config.yaml
arch: "dit"
model: "class-conditioned image flow-matching model"
dataset: "telescope images of galaxies (Galaxy Zoo DECaLS)"
train_examples: 22083
image_size: 64
grayscale: true
horizontal_flip: false
conditioning: "class"
objective: "flow_matching"
cond_dim: 256
targets: ["spiral winding"]
num_classes: 3
cond_dropout: 0.1
logit_normal_time: true
norm: "layernorm_no_bias"
hidden_act: "swiglu"
mlp_ratio: 2
head_dim: 64
fused_qkv: false
qk_norm: true
inner_norm: false
moe: "soft"
num_experts: 8
moe_every: 2
expert_mlp_ratio: 0.25
slots_per_expert: 2
shared_expert: true
patch_size: [8, 8]
layers: 6
width: 384
positions: "learned"
optimizer: "soap"
beta2: 0.95
learning_rate: 0.0013
beta1: 0.95
shampoo_beta: 0.95
eps: 1e-08
precondition_frequency: 50
max_precond_dim: 1024
one_sided: false
adamw_lr_other_params: 0.00082
max_grad_norm: 0.5
max_steps: 12300
batch_size: 256
epochs: 142.6
lr_schedule: "cosine_restarts"
final_lr_fraction: 0.05
warmup_steps: 1230
weight_decay: 0.09
adamw_weight_decay_other_params: 0
Rows from block 2 of a small class-conditioned image flow-matching model, named by matrix and row number. Rows with one number belong to one neuron. Each number is 128 + 24 x the weight over its row's rms, rounded and kept within 0 to 255. All counts start at 0. Numbers have three digits each.
After each neuron's rows are labels from the 100 images, of 14848 (inputs lightly noised), where the neuron reaches its largest size: "top examples" is what is common among them. Only what is clearly more common there than usual is listed. The data: telescope images of galaxies (Galaxy Zoo DECaLS).
# gate: MLP gate (model.blocks.2.mlp.gate.weight, 768x384), inputs 192-287
# fc1: MLP up (model.blocks.2.mlp.fc1.weight, 768x384), inputs 192-287
# fc2: MLP down (model.blocks.2.mlp.fc2.weight, 384x768, transposed), outputs 192-287

gate.76:110165163140102143115109069142129133087174135099115146098142091127137146142111126119092137138122139104150130117156098149087138123116123136168159160102144184126120145122143128099131137106141129135114133146144140075153119122144120140128163135112148111138153162139138185115123150103115150132
fc1.76:117114083112144127164153127131120133160110151127163095139110147123136117133130136141153139100141129152073124119115133123135145126156155114101106090160147099170128153150109136130110125171145090123116107116125105178129127145134132145156122096112107123129116129108120090124170116132131115123
fc2.76:148110121193144102121140119120109198118153160165101133112136139106112139132120176183138084108142102154084071101121135147139129122143128136127077113130123168183096179127091114104147150186135158108167102115115125128150134113117118129123091126134159131137144144138143118114090131134106131143
top examples: bulge size: small

gate.652:124089159176076150173121127115172118156136096167176123149104118131136134148114110081141109100143210137107146126138115123163155140129087127161174123127155185158127138144138096083133097132132147106128150088135158159123134127086175130146117135136129101162120114176134108160122165113107115168
fc1.652:142092122109140175087071124126157135130131076157117105157132118122173146097150104109140116130138169183120150110127149137107159172101132153128127112109130133150097131107095122130104140131168143122135135144150152128159081091094117124162125108087108071073120094135132124183140104105106123116
fc2.652:122162164145155063131090108158127131155136095096136173108112139120115109103098127175114121127153143196132131100096130101173150113118169116119089122120129129168155099121082172112119144149121112117141161111129081119095111122083132131152102150099130060139111165112131135137108168146171151134
top examples: roundness: round

gate.59:142122151119133126136126098119085126134144089112116095132152121138131114146145158120093150079142134123156137101122112135103130164146149150144158120101119115112130118165153112124135135128162096102150111137101147126106179108139135127085129133165079145104097141146154102130127073127109140144
fc1.59:098144109136158158147154115132100115165126125112128132102117096175112134123133123146139159123174094140128137117124073147120094129161108141097108164120154080125106173137162120156138098111126134083144122146121097088166140132129112119109113106140135155121105101114147138117140147151098135127
fc2.59:172159116120140119182150121104154134114130116106103152113163099091113118125098130110108176061138118108103100136153151135100136144145172131099098113122110115151095131126125154164141135107145115125162120111119106116132109099126133134111104130134076135170085149120164139134110105117168143113
top examples: roundness: cigar-shaped

gate.713:154121131114165165154077139085122128116121142102139143156148111090143133159134083132111191124147153118204128129125110117131130150129102145121075123118125156111155129149117133115162117135165130099098118118096129106153182128151105107163128124126122128186146106138167098185157136118096146099
fc1.713:120147159147113109101130131107171101141132098167105125118111151163150125157111112091126047114124120133078181110110073182129120104149160117127178129144135127142143091136131138108152122117116138093156159144125129150138101119131154141111109151138098153116108123093102183137117149093108114117
fc2.713:117127141101142073157095132089115142143180127130165153132136121102117158098137166117124125103162148152122131136113097092145114097146156095115115149177129141149141133149130139161160104152097117131109113087133104118103087154142138111062112147133146118117111172125154163126150131150131123138
top examples: edge-on disk: no; bulge size: small

gate.204:148093112168100151084119129136098091140145142083112108113119137151136107130115158126128112131067107157105140128167152179130104123139125109112166142111162136090128149116118086182157139162136094118095145124109153106116110146122129125123119106113070121157117114150107140098128135125125121126
fc1.204:103150151153156122166143111077149141129146141112165105147116164128070127092141130139118120156117101121129132113088128090137116136130122151093057128167083100155110107120165151113110131129154128128150127178129136153156057155154124145127143155144115114113110113097124111120127164116128131107
fc2.204:116147116131083106131106150127132161144139156174160063093136149132144116151147133103145113121149137086140114126113098122140127118111114174107115163070083076153120147154102106153136109102105141108134128146110146147134098088141135141152175122147176098095123148133155124064189097146107147101
top examples: roundness: cigar-shaped

gate.26:145101116128107102113105124103173118127122081149117161121146080117166075116094120171137096154132097148131119097134107104122093117148131133119140113097152140092132106136129190139155134137140169161122084143171116153147117147169139077123139093151065139119158127136121145124110119133156106149
fc1.26:084139159133144088143111160099118120147169102143086146110135134111103118126103114146131127097111147142124153121126103116103083147121129137141104124098163107108104111126139162119142066129133167115096150200138155164133160140150130128137146077121114166112142110148092145119176120142139129125
fc2.26:160126136137115120138106100089126129162116104159108138082130132104131140107149149106167119114155123156103129110113139101139152113145138159150115178125139123167136151147149100103142110137142121148175153086103094095121117159160125112122090136135093136151159165141152103142183133138083151148
top examples: roundness: cigar-shaped; edge-on disk: yes

gate.481:165139143113102126129110126126127133111102129161116137133108117161181117094091062094086144146094128149192134107105131111122106128127121158047107125133182102107134122127090127121119133145134129135108108148127127118128122095140115142157137118128129187108129106124161121144090136097136086147
fc1.481:124135106129115103156164170165125122132169172124112142188148132145117101138131171154124145119167116152118126201155130127139130146112129121115142140126111113103093092145090098098138108130151114130148133118126116179141121120119092155142125137138127121127128063144102123098163167137146103117
fc2.481:154163126151094125119107138117162134116184149138117111102073123133122120058188137116120134116110131144151120101091130136115164091145127142152095118209097152155127120145114114126138152112071139119129138093099118151071138093113132154164096138125178127155124116080160082138096152121131123102
top examples: edge-on disk: yes

gate.469:108100117134131113146086137173087112124119098159115130126124173140107111142090108118121152119133145133123122142132107163117141170126118105152148124183133098141168133109144136120127167136146134120124191128151140112111091112117116147099104132107078113153101116091130169131131149117125136145
fc1.469:077149125131104098181097130120146124125124135098162129116115140115075096140155117134105161144167053151090126160155086119135103153111133127182104159123115117095129155139117109139140111145109155162096127139136134134133144127113178139119093180135118109123131153107118131093144135120102121087
fc2.469:154123111108104166118135154131157152144144115100157165095126149151145084132145152184108136137120139137125163152184155150136105121114156122129117089164145123110151144120108081092117118133133123096162103105157142132136150149134110124097101172128102156123148133095118190126124146095146105115
top examples: edge-on disk: yes; roundness: cigar-shaped

gate.708:108125150143100152134122112131148115118082112119081172100157145150170101136117098140134122120152109157138151158119076111128111145126110095108112144142117158093102123143094115102156110186168161130119115128161126119123119125095157089154150098125118159156145089122113139146154074111113128163
fc1.708:148114104102125121114122097120116128110097136144153103145101136114101133117137134144105109138115167123123125121110151145144089109094164111157095144116167105161127129127153107125114147115128094117164109113146125167144186133138140149151088129089140129153138097145080115107111117123183107130
fc2.708:118110109098129118133119137112128106111145135128108151123065122148135119149138105125135150184118135164130117166158072153107098148177143120171141089125121141082149087135141166125132115148125102098161123186131135100122084105128149108123149151132126120107100111146115113116112134128127112140
top examples: bulge size: small

gate.149:112122151146152124136147130164109127132091096156121145122146141122186109120142108104093190115149157117126080142130138158114119106172188112158098127133128105101131126106125128142111118113135160162081138148127147147158101135133088077100130127104088093147154081121140161154124162118088128111
fc1.149:108124133168154148145092110125130123157160132163069148136123114152115106150137155145168116116137121119143128147079112107116146124098146119086135138120114121132140118151121142125125104131145134111166073161138087158075133146143175162103159123147141125065123145144145121093156099116122116141
fc2.149:158089146086130122113111123124124117143102151104079072169114125134156136108150093165135101140117150147110151103138124137104120137161086150110138125159113133143110132130127079137128157139094086129087120190143088145110144103084128101118121171102113105110125136137082136091103159158143154135
top examples: roundness: cigar-shaped

gate.454:110103113120106114118090129135121163157108094117126122098174144080166142131121154130128163178110158120140114094191144114118131148108146140103137149089121124149098140139116129115099162143158147160172136152127180126130131155141120079138141137111137115123165132095129116144115094107159042151
fc1.454:135159154101133126151131150114087070125099155116094098116130135141129136150135105141141085084134103081119149107080129131139132107146134093102142115166106117130190138124136130098125114151136086118116177160150126109135125148171120147128136135147097117151053114164135145110146112172081199135
fc2.454:121098108103146114116126065101120132129110131109109134109094130120128156109160162139148123083124080155138128094051184137123112136137052122121135155142136163124172129124155169141123114063136113121137086096158141135180100098114144148090131117180126142123132117144126113069142101135124162095
top examples: shape: featured or disk; edge-on disk: no; spiral arms: yes

gate.7:086128165124083120149154125118181145136103117140128147149143166184133095149102112080142131118130123131105122190161108151133109109118092110170127119120104133100167071105137088124133112131121120108094124078128179169132148128141161135161107144092153091147089152129126121129094120122104123161
fc1.7:140099125119120133160133164171185117148121115151159118139157132125172117132130120135162098125113185123164133172131144120163100117116135145113146110081142131172151108151153126098122107118117144104145093145139148136137112134121127122156103145115138098116119090112135150154168101099143154101
fc2.7:138133171145175156124114133124154113149158110094143130084166159130075172117113087175151150092140143090133140104135112117152173130096139126113123069116099151151073154106131108126076154096136117139182119138131073142158152136117102098155103117134103130141120102122172091114112136085169124132
top examples: shape: star or artifact

gate.408:140124114177131130105143112126107110171127089128135129207130139101126099142134135137135115128113131142099122104127124191141136098142114142144116081110151119178107104115145112107128140140109135140124139156118148124172121147128107145136123145081142148149119161104126171117133142130133171127
fc1.408:135107131115165155110113135122156139107188153185122130136156132151111153105126168105129120119083166110153122108120175164155148148113104165144124099130151091151103165166145147113122097110142088095185148136141129116154111127144178134113138168127140125145143148154170124133108154134098112156
fc2.408:149089123084175115123117159112107103088129131133135167161128074161114125121160145120145123105128133135127139162154139172134118147114122172135120107150120160108164103103171114135126130105139091150110123097135130128108124157116120130129149180110118127110163175150130123097117150113189160150
top examples: shape: featured or disk; edge-on disk: yes

gate.498:138145186134110153161104124131150159138097127116114136147130123166116100108140161115106154108166126139156149131136161117124090127167159137155117149118109141146164116116141108120099145115087127133146132079128130128124118100144093156156129123136146130163116128165120138152129097123096136105
fc1.498:100114142142113155105148124160119132130127132121133087133125147129159134165090102172153126129076114104131104142130127136143145151093127143163124119181111134103146143112117113112106113128146151133123136134112142134104147167127140131099162149101110109135142182146133125134090148139132129123
fc2.498:147094121108142106095124110101111141119113127135121136162160112111088139149170148114154085115132135156136118154153121128138114111117119099126144180110145129107147118121111143120127088110089165140144124053132085154104098133087139157115138079131157129149160136094145099131139121170116123107
top examples: shape: featured or disk

gate.262:114095143112119119142166107158117151129146144140122132156101123140169102138143125146123151144132142166138086156125106153121113153119110097130125075118144151124080164166110157138161143122121142144103142127135126143141094112135113139126156137155114127134098114162144129107166127127164134136
fc1.262:120153116113168114062110178129146118148125111107154107163134172148079133137142133141146071102150123104145142110180109153071129099129112127144114140118119101129114108118141065134094109123152155091152112146104158095135122123134147122167084117144128118125131163112126111104149125144121137144
fc2.262:165155114140169149099110111095105121146126123133151172138151173132121168117145090072089128165116144106142156148126142158154067112119122150104169110131148132099173078101137104123142118129148133132147116122131141137111091113151137165144138128100136148097113115105121142126131092129136090162
top examples: bar: no

gate.418:141108198123147146095141105117117132163153135112102114106107147134130132134070146114080132125149139122108084132146161153103130125173129109167074135184085095076125139108108131138152109054158171141097152112118110095140101085133125126138167152137114147181121113131163119124145108098114124122
fc1.418:130121138150111109158110135101122124095124118151105147133144194146130141121123155120150120160147124093115133096138075145100129103196124121107129126105157181142108113089174124058107131172086109126106142160106143165142138143130159136100123144148128113121130124115115105153114122167161146145
fc2.418:137103114141134125099112122137129155147141150183127140102133098109156065106099092073096133138089109141106149097149154134135120151124125154132152141128136124125107130153156133145100100123116131126133052083094106082117119167170101122125152134144179118075130127110109118116112110119092118110
top examples: shape: featured or disk; edge-on disk: no; spiral arms: yes

gate.219:177081105118121153149118134129120166080160097107165129135165144114118159152131134124100140135105092119128122125151155171115084164132126119175116124119135132109125162100113150133123057095118102133134127150153141179188094116147182119148134105128103146155139098160155146128094117134133071154
fc1.219:135130122140077154142089114127095139135156160152092135105106115144123137161160132166145105138109112145139121102148095140137102136158127079172143112144116108163116167094125134141152125127091193146158109135151131170144104101142125131152149109107111120105151111113182112125078186142095103136
fc2.219:108098124090084137117160133126133141152141116102151137123121103129149150116153148169084102082109141147102119127123181100095140119139127108124160132159100130142178143151152139113124105109165112161160094107163122131143146130163109122114103153145105104142116106158148074153108162144112121110
top examples: shape: featured or disk; spiral arms: yes; bulge size: small

gate.507:164138175110128142160165133120130122097152148131088168125174121115086153122095105090170154138166161158167132133123181097099146127153114133113117137149165156146069134136100120142107121153105134128148126141129116147144114105118119150140118154150117128147136110142117175077126161136107136150
fc1.507:130123169126125126152158088112115150159121145142143167123119139136128142107145108084123158126175172185154137112151147142070159109142131113112139144162153107139131143117132119109108100110122120116148120095149111116183106133152119113107087136124106128117123112091112213086179139156151106128
fc2.507:137166084153125144110094170121126167138158150130171068118188147117121187126182135103129141130129162110129121141151091117114138134098107109116125123147093130146110126092149128122145116113153118170148152157107174119163132113149137107133170109139108155099126142112114151116140148175141119122
top examples: bar: no

gate.24:158162141143173083166124114136155120120092104131140205144137145148104105109101109147123159144087123126127142110154127088139133138133118143126130085108109128143141122122134067143158130119099156094120130098125162120140132128130115165120105139101158131141134140129114121092159122125100124118
fc1.24:116145090112155122123124168110157106148139135106094158135113142106116147069136069174134146168141121139135147109151127147094095129122148143116156109116130125143102114115130106115135086088135126105113175124127092125168086129135127115130116142143143127104106115135132151141154098131111106111
fc2.24:141156145117130104116119145102080120120152114077141091127143136147138132105123150134138146168116134153126135127145123093123146118131168151146169116125137132122160121135129137123123101166143111149072092141105141127160140103103166113179107134099154097101103117143156167157163110142132134166
top examples: bulge size: small

gate.63:152092139135127111132125136157127128128160131168147141148085137143134083108120115144153124116152078084150139165121153103128131141156093119105095149142139119116117166145137153122101124152132140108131100125067154127118054112126126110102152121146110129129107138124130117144140166142179139106
fc1.63:062142145126101162108096105133132161122110082105155124147114126122138165143141107114150132096143146142136115084117114145165094145076115148157142110144118127101123134096161098122190138122126143128107138101169148142116191129174120124141160153108141080140123131118115102118113108131144103129
fc2.63:161126114169170123131105121106120144124131127117146123090156095130155105145137112093082122171126153134146123163167125132131136089128163090164095122139121146113140098118123127148133132117139110128135103126145147146150152133106120107110119133134132088146123098128154104115142074159170151143
top examples: spiral arms: yes

gate.216:087100083125097075123122115126169125147159070144129105107145116122108144146116167098105144110153105134068071113146126121141104136126137105157154167113184165137088113145093133122096171095100128133091109149135117110143152133135129121108084112103107092131146108123103149151132091150178108141
fc1.216:128124139127140123104111165141113124101133134139129114148126123094128114120108104149143146107115108142086156115134125144117104142156114120106083153118114117109138086152173115117141113134131132135098099136138144166153116118091139162137156099132095128117106127145169103128143098096136132137
fc2.216:133111152152139149136103133111104132080150128122135124181125119157124103169092125147118119151142151138116109145118081135095120141147131124132146175088127069129108149145160123110167100112077099171148148135122131122110129152109114075112162127156160106099145122095098160102101148107151086145
top examples: shape: star or artifact

gate.544:175160142100140126081130109148127162106097088136125112103101121134165106167097063121094126119161131136139119102152100151117120141121080134104144135094139145130106120149160154120120154110157113170155140113146114088164135143136097103115136141091126145138145121127166128125128089099125087158
fc1.544:135119128147125140130092138102091101172146100146144124172143137136132102096085135162169148127103093096143138116151105120084150115120174155116116097159106171142134095135085114097096119149170093111103160133105139093169109112132139106122152134133143153115141142121164150123124079141126167081
fc2.544:116099116129137153111117130135136139158140080088147163174121126123140121123080117134137068104133110131152152122083120139144179150062073114172110118176113167112159122149104150127145153111141150070121140117118152110074112153133130133141142110150112160103132105102101109136125136107142113100
top examples: edge-on disk: no; shape: star or artifact

gate.435:122078167144111111113137123151149104135123121143181115144094147151118128126122149124146126146124164181156139169100136149118155186172120162119108132154138103181114160115140131148122121123107133148138112153108197077108066159081154104155142137123138114138098123157154123160121151085133148098
fc1.435:132135109112180179147149144100128160123141125138100120096150133132113134110128144134139133126149072094112133123159122132137141104090131098132155112116152168094119107141126149043131114142117160145139113157106082169153153096132102179147085106130118132148158126123107144110124124168094111128
fc2.435:072121111133149150152158117084127129105130163153130136124062128128132086119124146114123105188108144089131130127128124122133131130093090134137086134137118117122113100082118142122137121113119102114170114133145155145127113087147134156083139110125137155135113149132097137148191116106122125108
top examples: roundness: round

gate.191:152154113113135132091169070134110102140131136139101146129119126139094125096131171108138144138134119121175117114191113157128133124154106152129130117125107126108077164128103156130131132094133116136134136159167107104086134106126090145156154113161144138124129119061139120085089142120113130097
fc1.191:152122166128166133101176124113114112156131142129102150171140123136130140126111135146139111119088092166129146201139095141097159120156108150134124139098093163148124151108124142099104118138161125148167082140142121128120128107147165131145141157148119129106165114106143094132163157120077155099
fc2.191:194125148113114149152166174154113067103115110184156124142148082129167105119141137135129149156142114153114105157161112144131096147127133123119107147175127105117131135146144155097097132164132158141172115109184115131143107120138125134155146121116158116124122081077123103138112158112114129126
top examples: bar: no

gate.576:156122145142178118180115108128143104136129123147114143130104107125128088160136113156136091096130161118126164145130135078146146152119113118130138092137134112125123095160148105145126145108100115136158136139098133146186137130153116138117112165117130135087108105112162106118151164107082139172
fc1.576:097099108127073133104129138165129125118104121108147126084129115160143133147107156106128122108091116135139100104128106103105113101154129109150136198130115179137107131111141137122127125094145093163094097070151088123133183120133128113092149112141158101104194154144109148119125109132108119082
fc2.576:122097142152140129119123129100154116127121175127108109144142146088123139121147126085116150162131108134151101147100119155136096117152133155103129100131128090085143152165140122153134134153120161094096127101117134118121155131110105125119109123116111120122134144106099090096106063108170123123
top examples: edge-on disk: yes

gate.62:112128104143139094142127173087144142098141111109137119114142147118145151135141096124146146126172133102137113118133132158110171123082141129148110119139122113084137133091136183126106124165073177114108149122152101114124093123147094104154147101088117126118137130145138160187126138139129127140
fc1.62:153133122124108125102135105126118145092124133091137121140070122124101101106135127126115089134121112136134145138108124157090069097137071170117135086121161150145118082153113093101121105122137075147098134139130085112164122066111155158123090168148134154132128138109138118099113090107155144141
fc2.62:134113107123133123141152150114119112155138127122102109122047128120149108144144162137128100152116093099155145150100128151111139131114055156130164166126090129101157117117128139104119126119137103110132147138129163150140120064187128092079148165123159116113107133149181126151142133111116090107
top examples: bulge size: small

gate.510:133132146175118159171128099162131134124114137132169109135124112145125114133106140115132095152106123140133133127137093137153097131138108105130155192131104154147083142120112124125114165096119150111097133124148110122122080140142134181158138115159150126128106133123137120132101111159161143147
fc1.510:165109097126163140126141098166141145115101103094115155129119111114085113140135128121128135207090093135090124125155127096133099140122145106151150131104140146141108120112121120122103093078139147084147155142142111144129049134114120136104121100148129107160155103128142128115133133117129122125
fc2.510:144100112127090137149140149150097082137105111120144161138090129115092125130140126188127118141132131132105129172129165136127155124145066108135116114135138149117134116137146143111134136118119116165111199132144113141113112142120129118138129137109141129134058141203104132138049066170091134134
top examples: roundness: cigar-shaped

gate.746:119120142106151134114154128146134146136138158145123123128127176101151146129197102153110143094133164128140158147097116129149153141158140119127157179113133123125145105103111112168126143181140151141095216141111130099087124124114129117118155118114116128110180140156144147129122166110147122092
fc1.746:130100083100161137096166105116129127113119119121104090132122156133084077121138105140121127130124165148157105131181150158166158137162122121148145136161103123150148141111117104136160117112152117119105153209136121119102156113096136139144133079132160151129143131111136148119065129075173094104
fc2.746:135139083137136152090155135104090143110170141149106125115133116139156083109084141156112135109108197147127085153108142129102111139135087110128166103142124141137120096155170172119130111128140159134103100102143105159168136133066166125111127147138085130148151119175170097124126124130147126136
top examples: roundness: cigar-shaped

gate.591:148112132141118095093093097157103138106122152079137147119149139138096119144108080087148092157123130103072116146128109131137178100133135136091145137114103173139110112135137122115144118073122128124133116110133135103076145154121135145146087114118136105170109157148113157121136119124142104138
fc1.591:167111142123129120098118135117136145133158107114138135165122150171107125149135112118123099138123125105061113138142079119138139129132136154084157159086124159094125110167149119089115099095144139085140127105103105146123145129127117144129102154125126094165098119145121128106129160107145103121
fc2.591:150098133117111127132130128136166127178168115130184127134116170106158146083113123135139139143173124135107118147108126106118138107140098113093133140097109144129189139178076115149140153117143109089119133131154126105129153138144128087140125103179123134105117145102127092115159140105138115085
top examples: shape: star or artifact; bulge size: small

gate.227:126127117220137132099127145128113175110126126105153122132133136122134152113137152095165144114152141105116110123104135177134118103171133154129107108134107112130103126144126120107182157134144094104132111157152096115111101134126106151101165146104115073183129095148133080111184084059139082117
fc1.227:117138131197138137089138107115082167101136097085142148112115171120097139112119155147126118101149103138171150129097143175144105117170164108134125122108132122146126125142112108126152144109143102122129121202166101132133097149125134175095135140113135093105158126146125091114162061101084103131
fc2.227:124078122091162175113104106116148139118132117155128118113140123109141141150128121128160111158154178144150145145085151133132123129156088152144141143144151098151118125121163150119106121141137127161106139103112115121122105118133134103101126146172075139106154118153127149151095149156079167164
top examples: roundness: round

gate.298:108124168166093121128095142045119068125095120106110138145150115123121103141126118109129114148131176048114103108138136123104100109163128122164153135129104150111107157142118145139149104144133125080088140159132143116145100106153145140181116109139133161131127148130096113106068155133137135134
fc1.298:151118129125157119106121135123144085124102129124111120154133108152136106173081152122149134144110095114107092177144147090146122140104139156160143145155135141175141082139090174130156146162122138110127168122121128136141102144141156128155142132129101178094108135174082115128076162156094125147
fc2.298:115121145098108082114134103081142098122138122129171125153144117141094125176141160116095125138117143139130108141124109103108101144140117111127124160123105121150125098091143169166103144131122142112124146078090160145179152109056165106130118117106169174116083107124157098141141163118098115130
top examples: shape: star or artifact

gate.375:121089117108145159118117119154146094160117108171150119096162141114099144102092159126118178113121137095134142143105114157167100103162166131094113153119142142146132149162069103106129093119140087149140134121168143132170113100116145128127093141132103133068123122144120104140122131149144100100
fc1.375:106145097138163119156097064170104126178161117118152131116136148154103138115124115109142130113125129132152139142158143170155141119132135149150117123140100145144162126134163148128129135103142071137133147121167150145116088119098148069088111118076142113110140128129111116125128141160091130106
fc2.375:093130162120120127142126155149140133117113153123131125147124131085123150164126102137159140082132132090097110106126130167166106074159139129135158161090122081124111140127113154193109124121094117127111115119206104118109164116157152135106128132065113118137130096140122140084150167159141148143
top examples: shape: featured or disk; edge-on disk: no; spiral arms: yes

gate.383:140134137137108167136125146184111140125120132106145159120097162172153142120106103125159168126150118132122127165149144157129088128110097152121095115115124165169085128155160165142102099115202141084126120127120122111098120116109136109127115172093117122127146105141164139145116123120156157114
fc1.383:151131139140104145159144129153140142112173129116144108118074124159077135116138135111144114157177129176125129131097161122162110169135103136130124187138119172130170102135141109133153139098148119098160106126124151143066106159103116131138110145110127080119104154123113119133126128111174146111
fc2.383:112176129160141149105135106170143137112142143133094112137138165104121166107115102125119149086125106104171146153119102083117091097138135129094113167139109156134149148072149129106108103113123140123114100138109114139144149134090088146157148157109138139167121100139175133128087135138084134114
top examples: spiral arms: yes

gate.87:117138135108136115074159125124123185114108149123108132126135093183098158130141135132140144097122099114148130105167130151165105143117097074133106124130149098099118107114159095097141142096136107113128093117095118123141073115126061117121111087150131165113155149138159148153116075137140125162
fc1.87:157092165166101142111104140140147168075077117099099136121121099158119104112144142130118096163135093135142166123123154175159068122164133136122082077128120112150125100129166097105176128101151102139119099167134128139127107096088123122101111125096110125094158124139161132105102093118117135163
fc2.87:146127139163135117128147136144130132143111131146113099082109139113138161130114157115113103148142121144124144163176159165144127144136115139115112101137104143161116127103140093120077101116142102146080143106144131112121124153105125109101134143155088104128102096115127159145094109140132094135
top examples: spiral arms: yes

gate.727:160141148123134153172110083096146125133114102115112149142106090151177139117107093151135140151130115108100130129101118092105114107116124153084164163126127076167137142172150105097115138115125137139139166120115168143108108126117137124134174133077108150131114132141104104110113168112162154127
fc1.727:131129139109098111097169140085120136194126117124139146148128127134094164108166150091111116134132119151130146123156071075151106188153146105118066116141131163122111158076154132152112125151148111178112101160184123115120106088145141108086098148164172176144128158116170128167135145163137130163
fc2.727:116148141069082154114156123148122104109103116149123121130122106146110117108147143113165131135148132136134130072120145113179150117137125104123144125120158100136127143133148063097151144109120124079114160097132136136122176117149084150135159117157159108139105120106103072099146118125121141136
top examples: edge-on disk: yes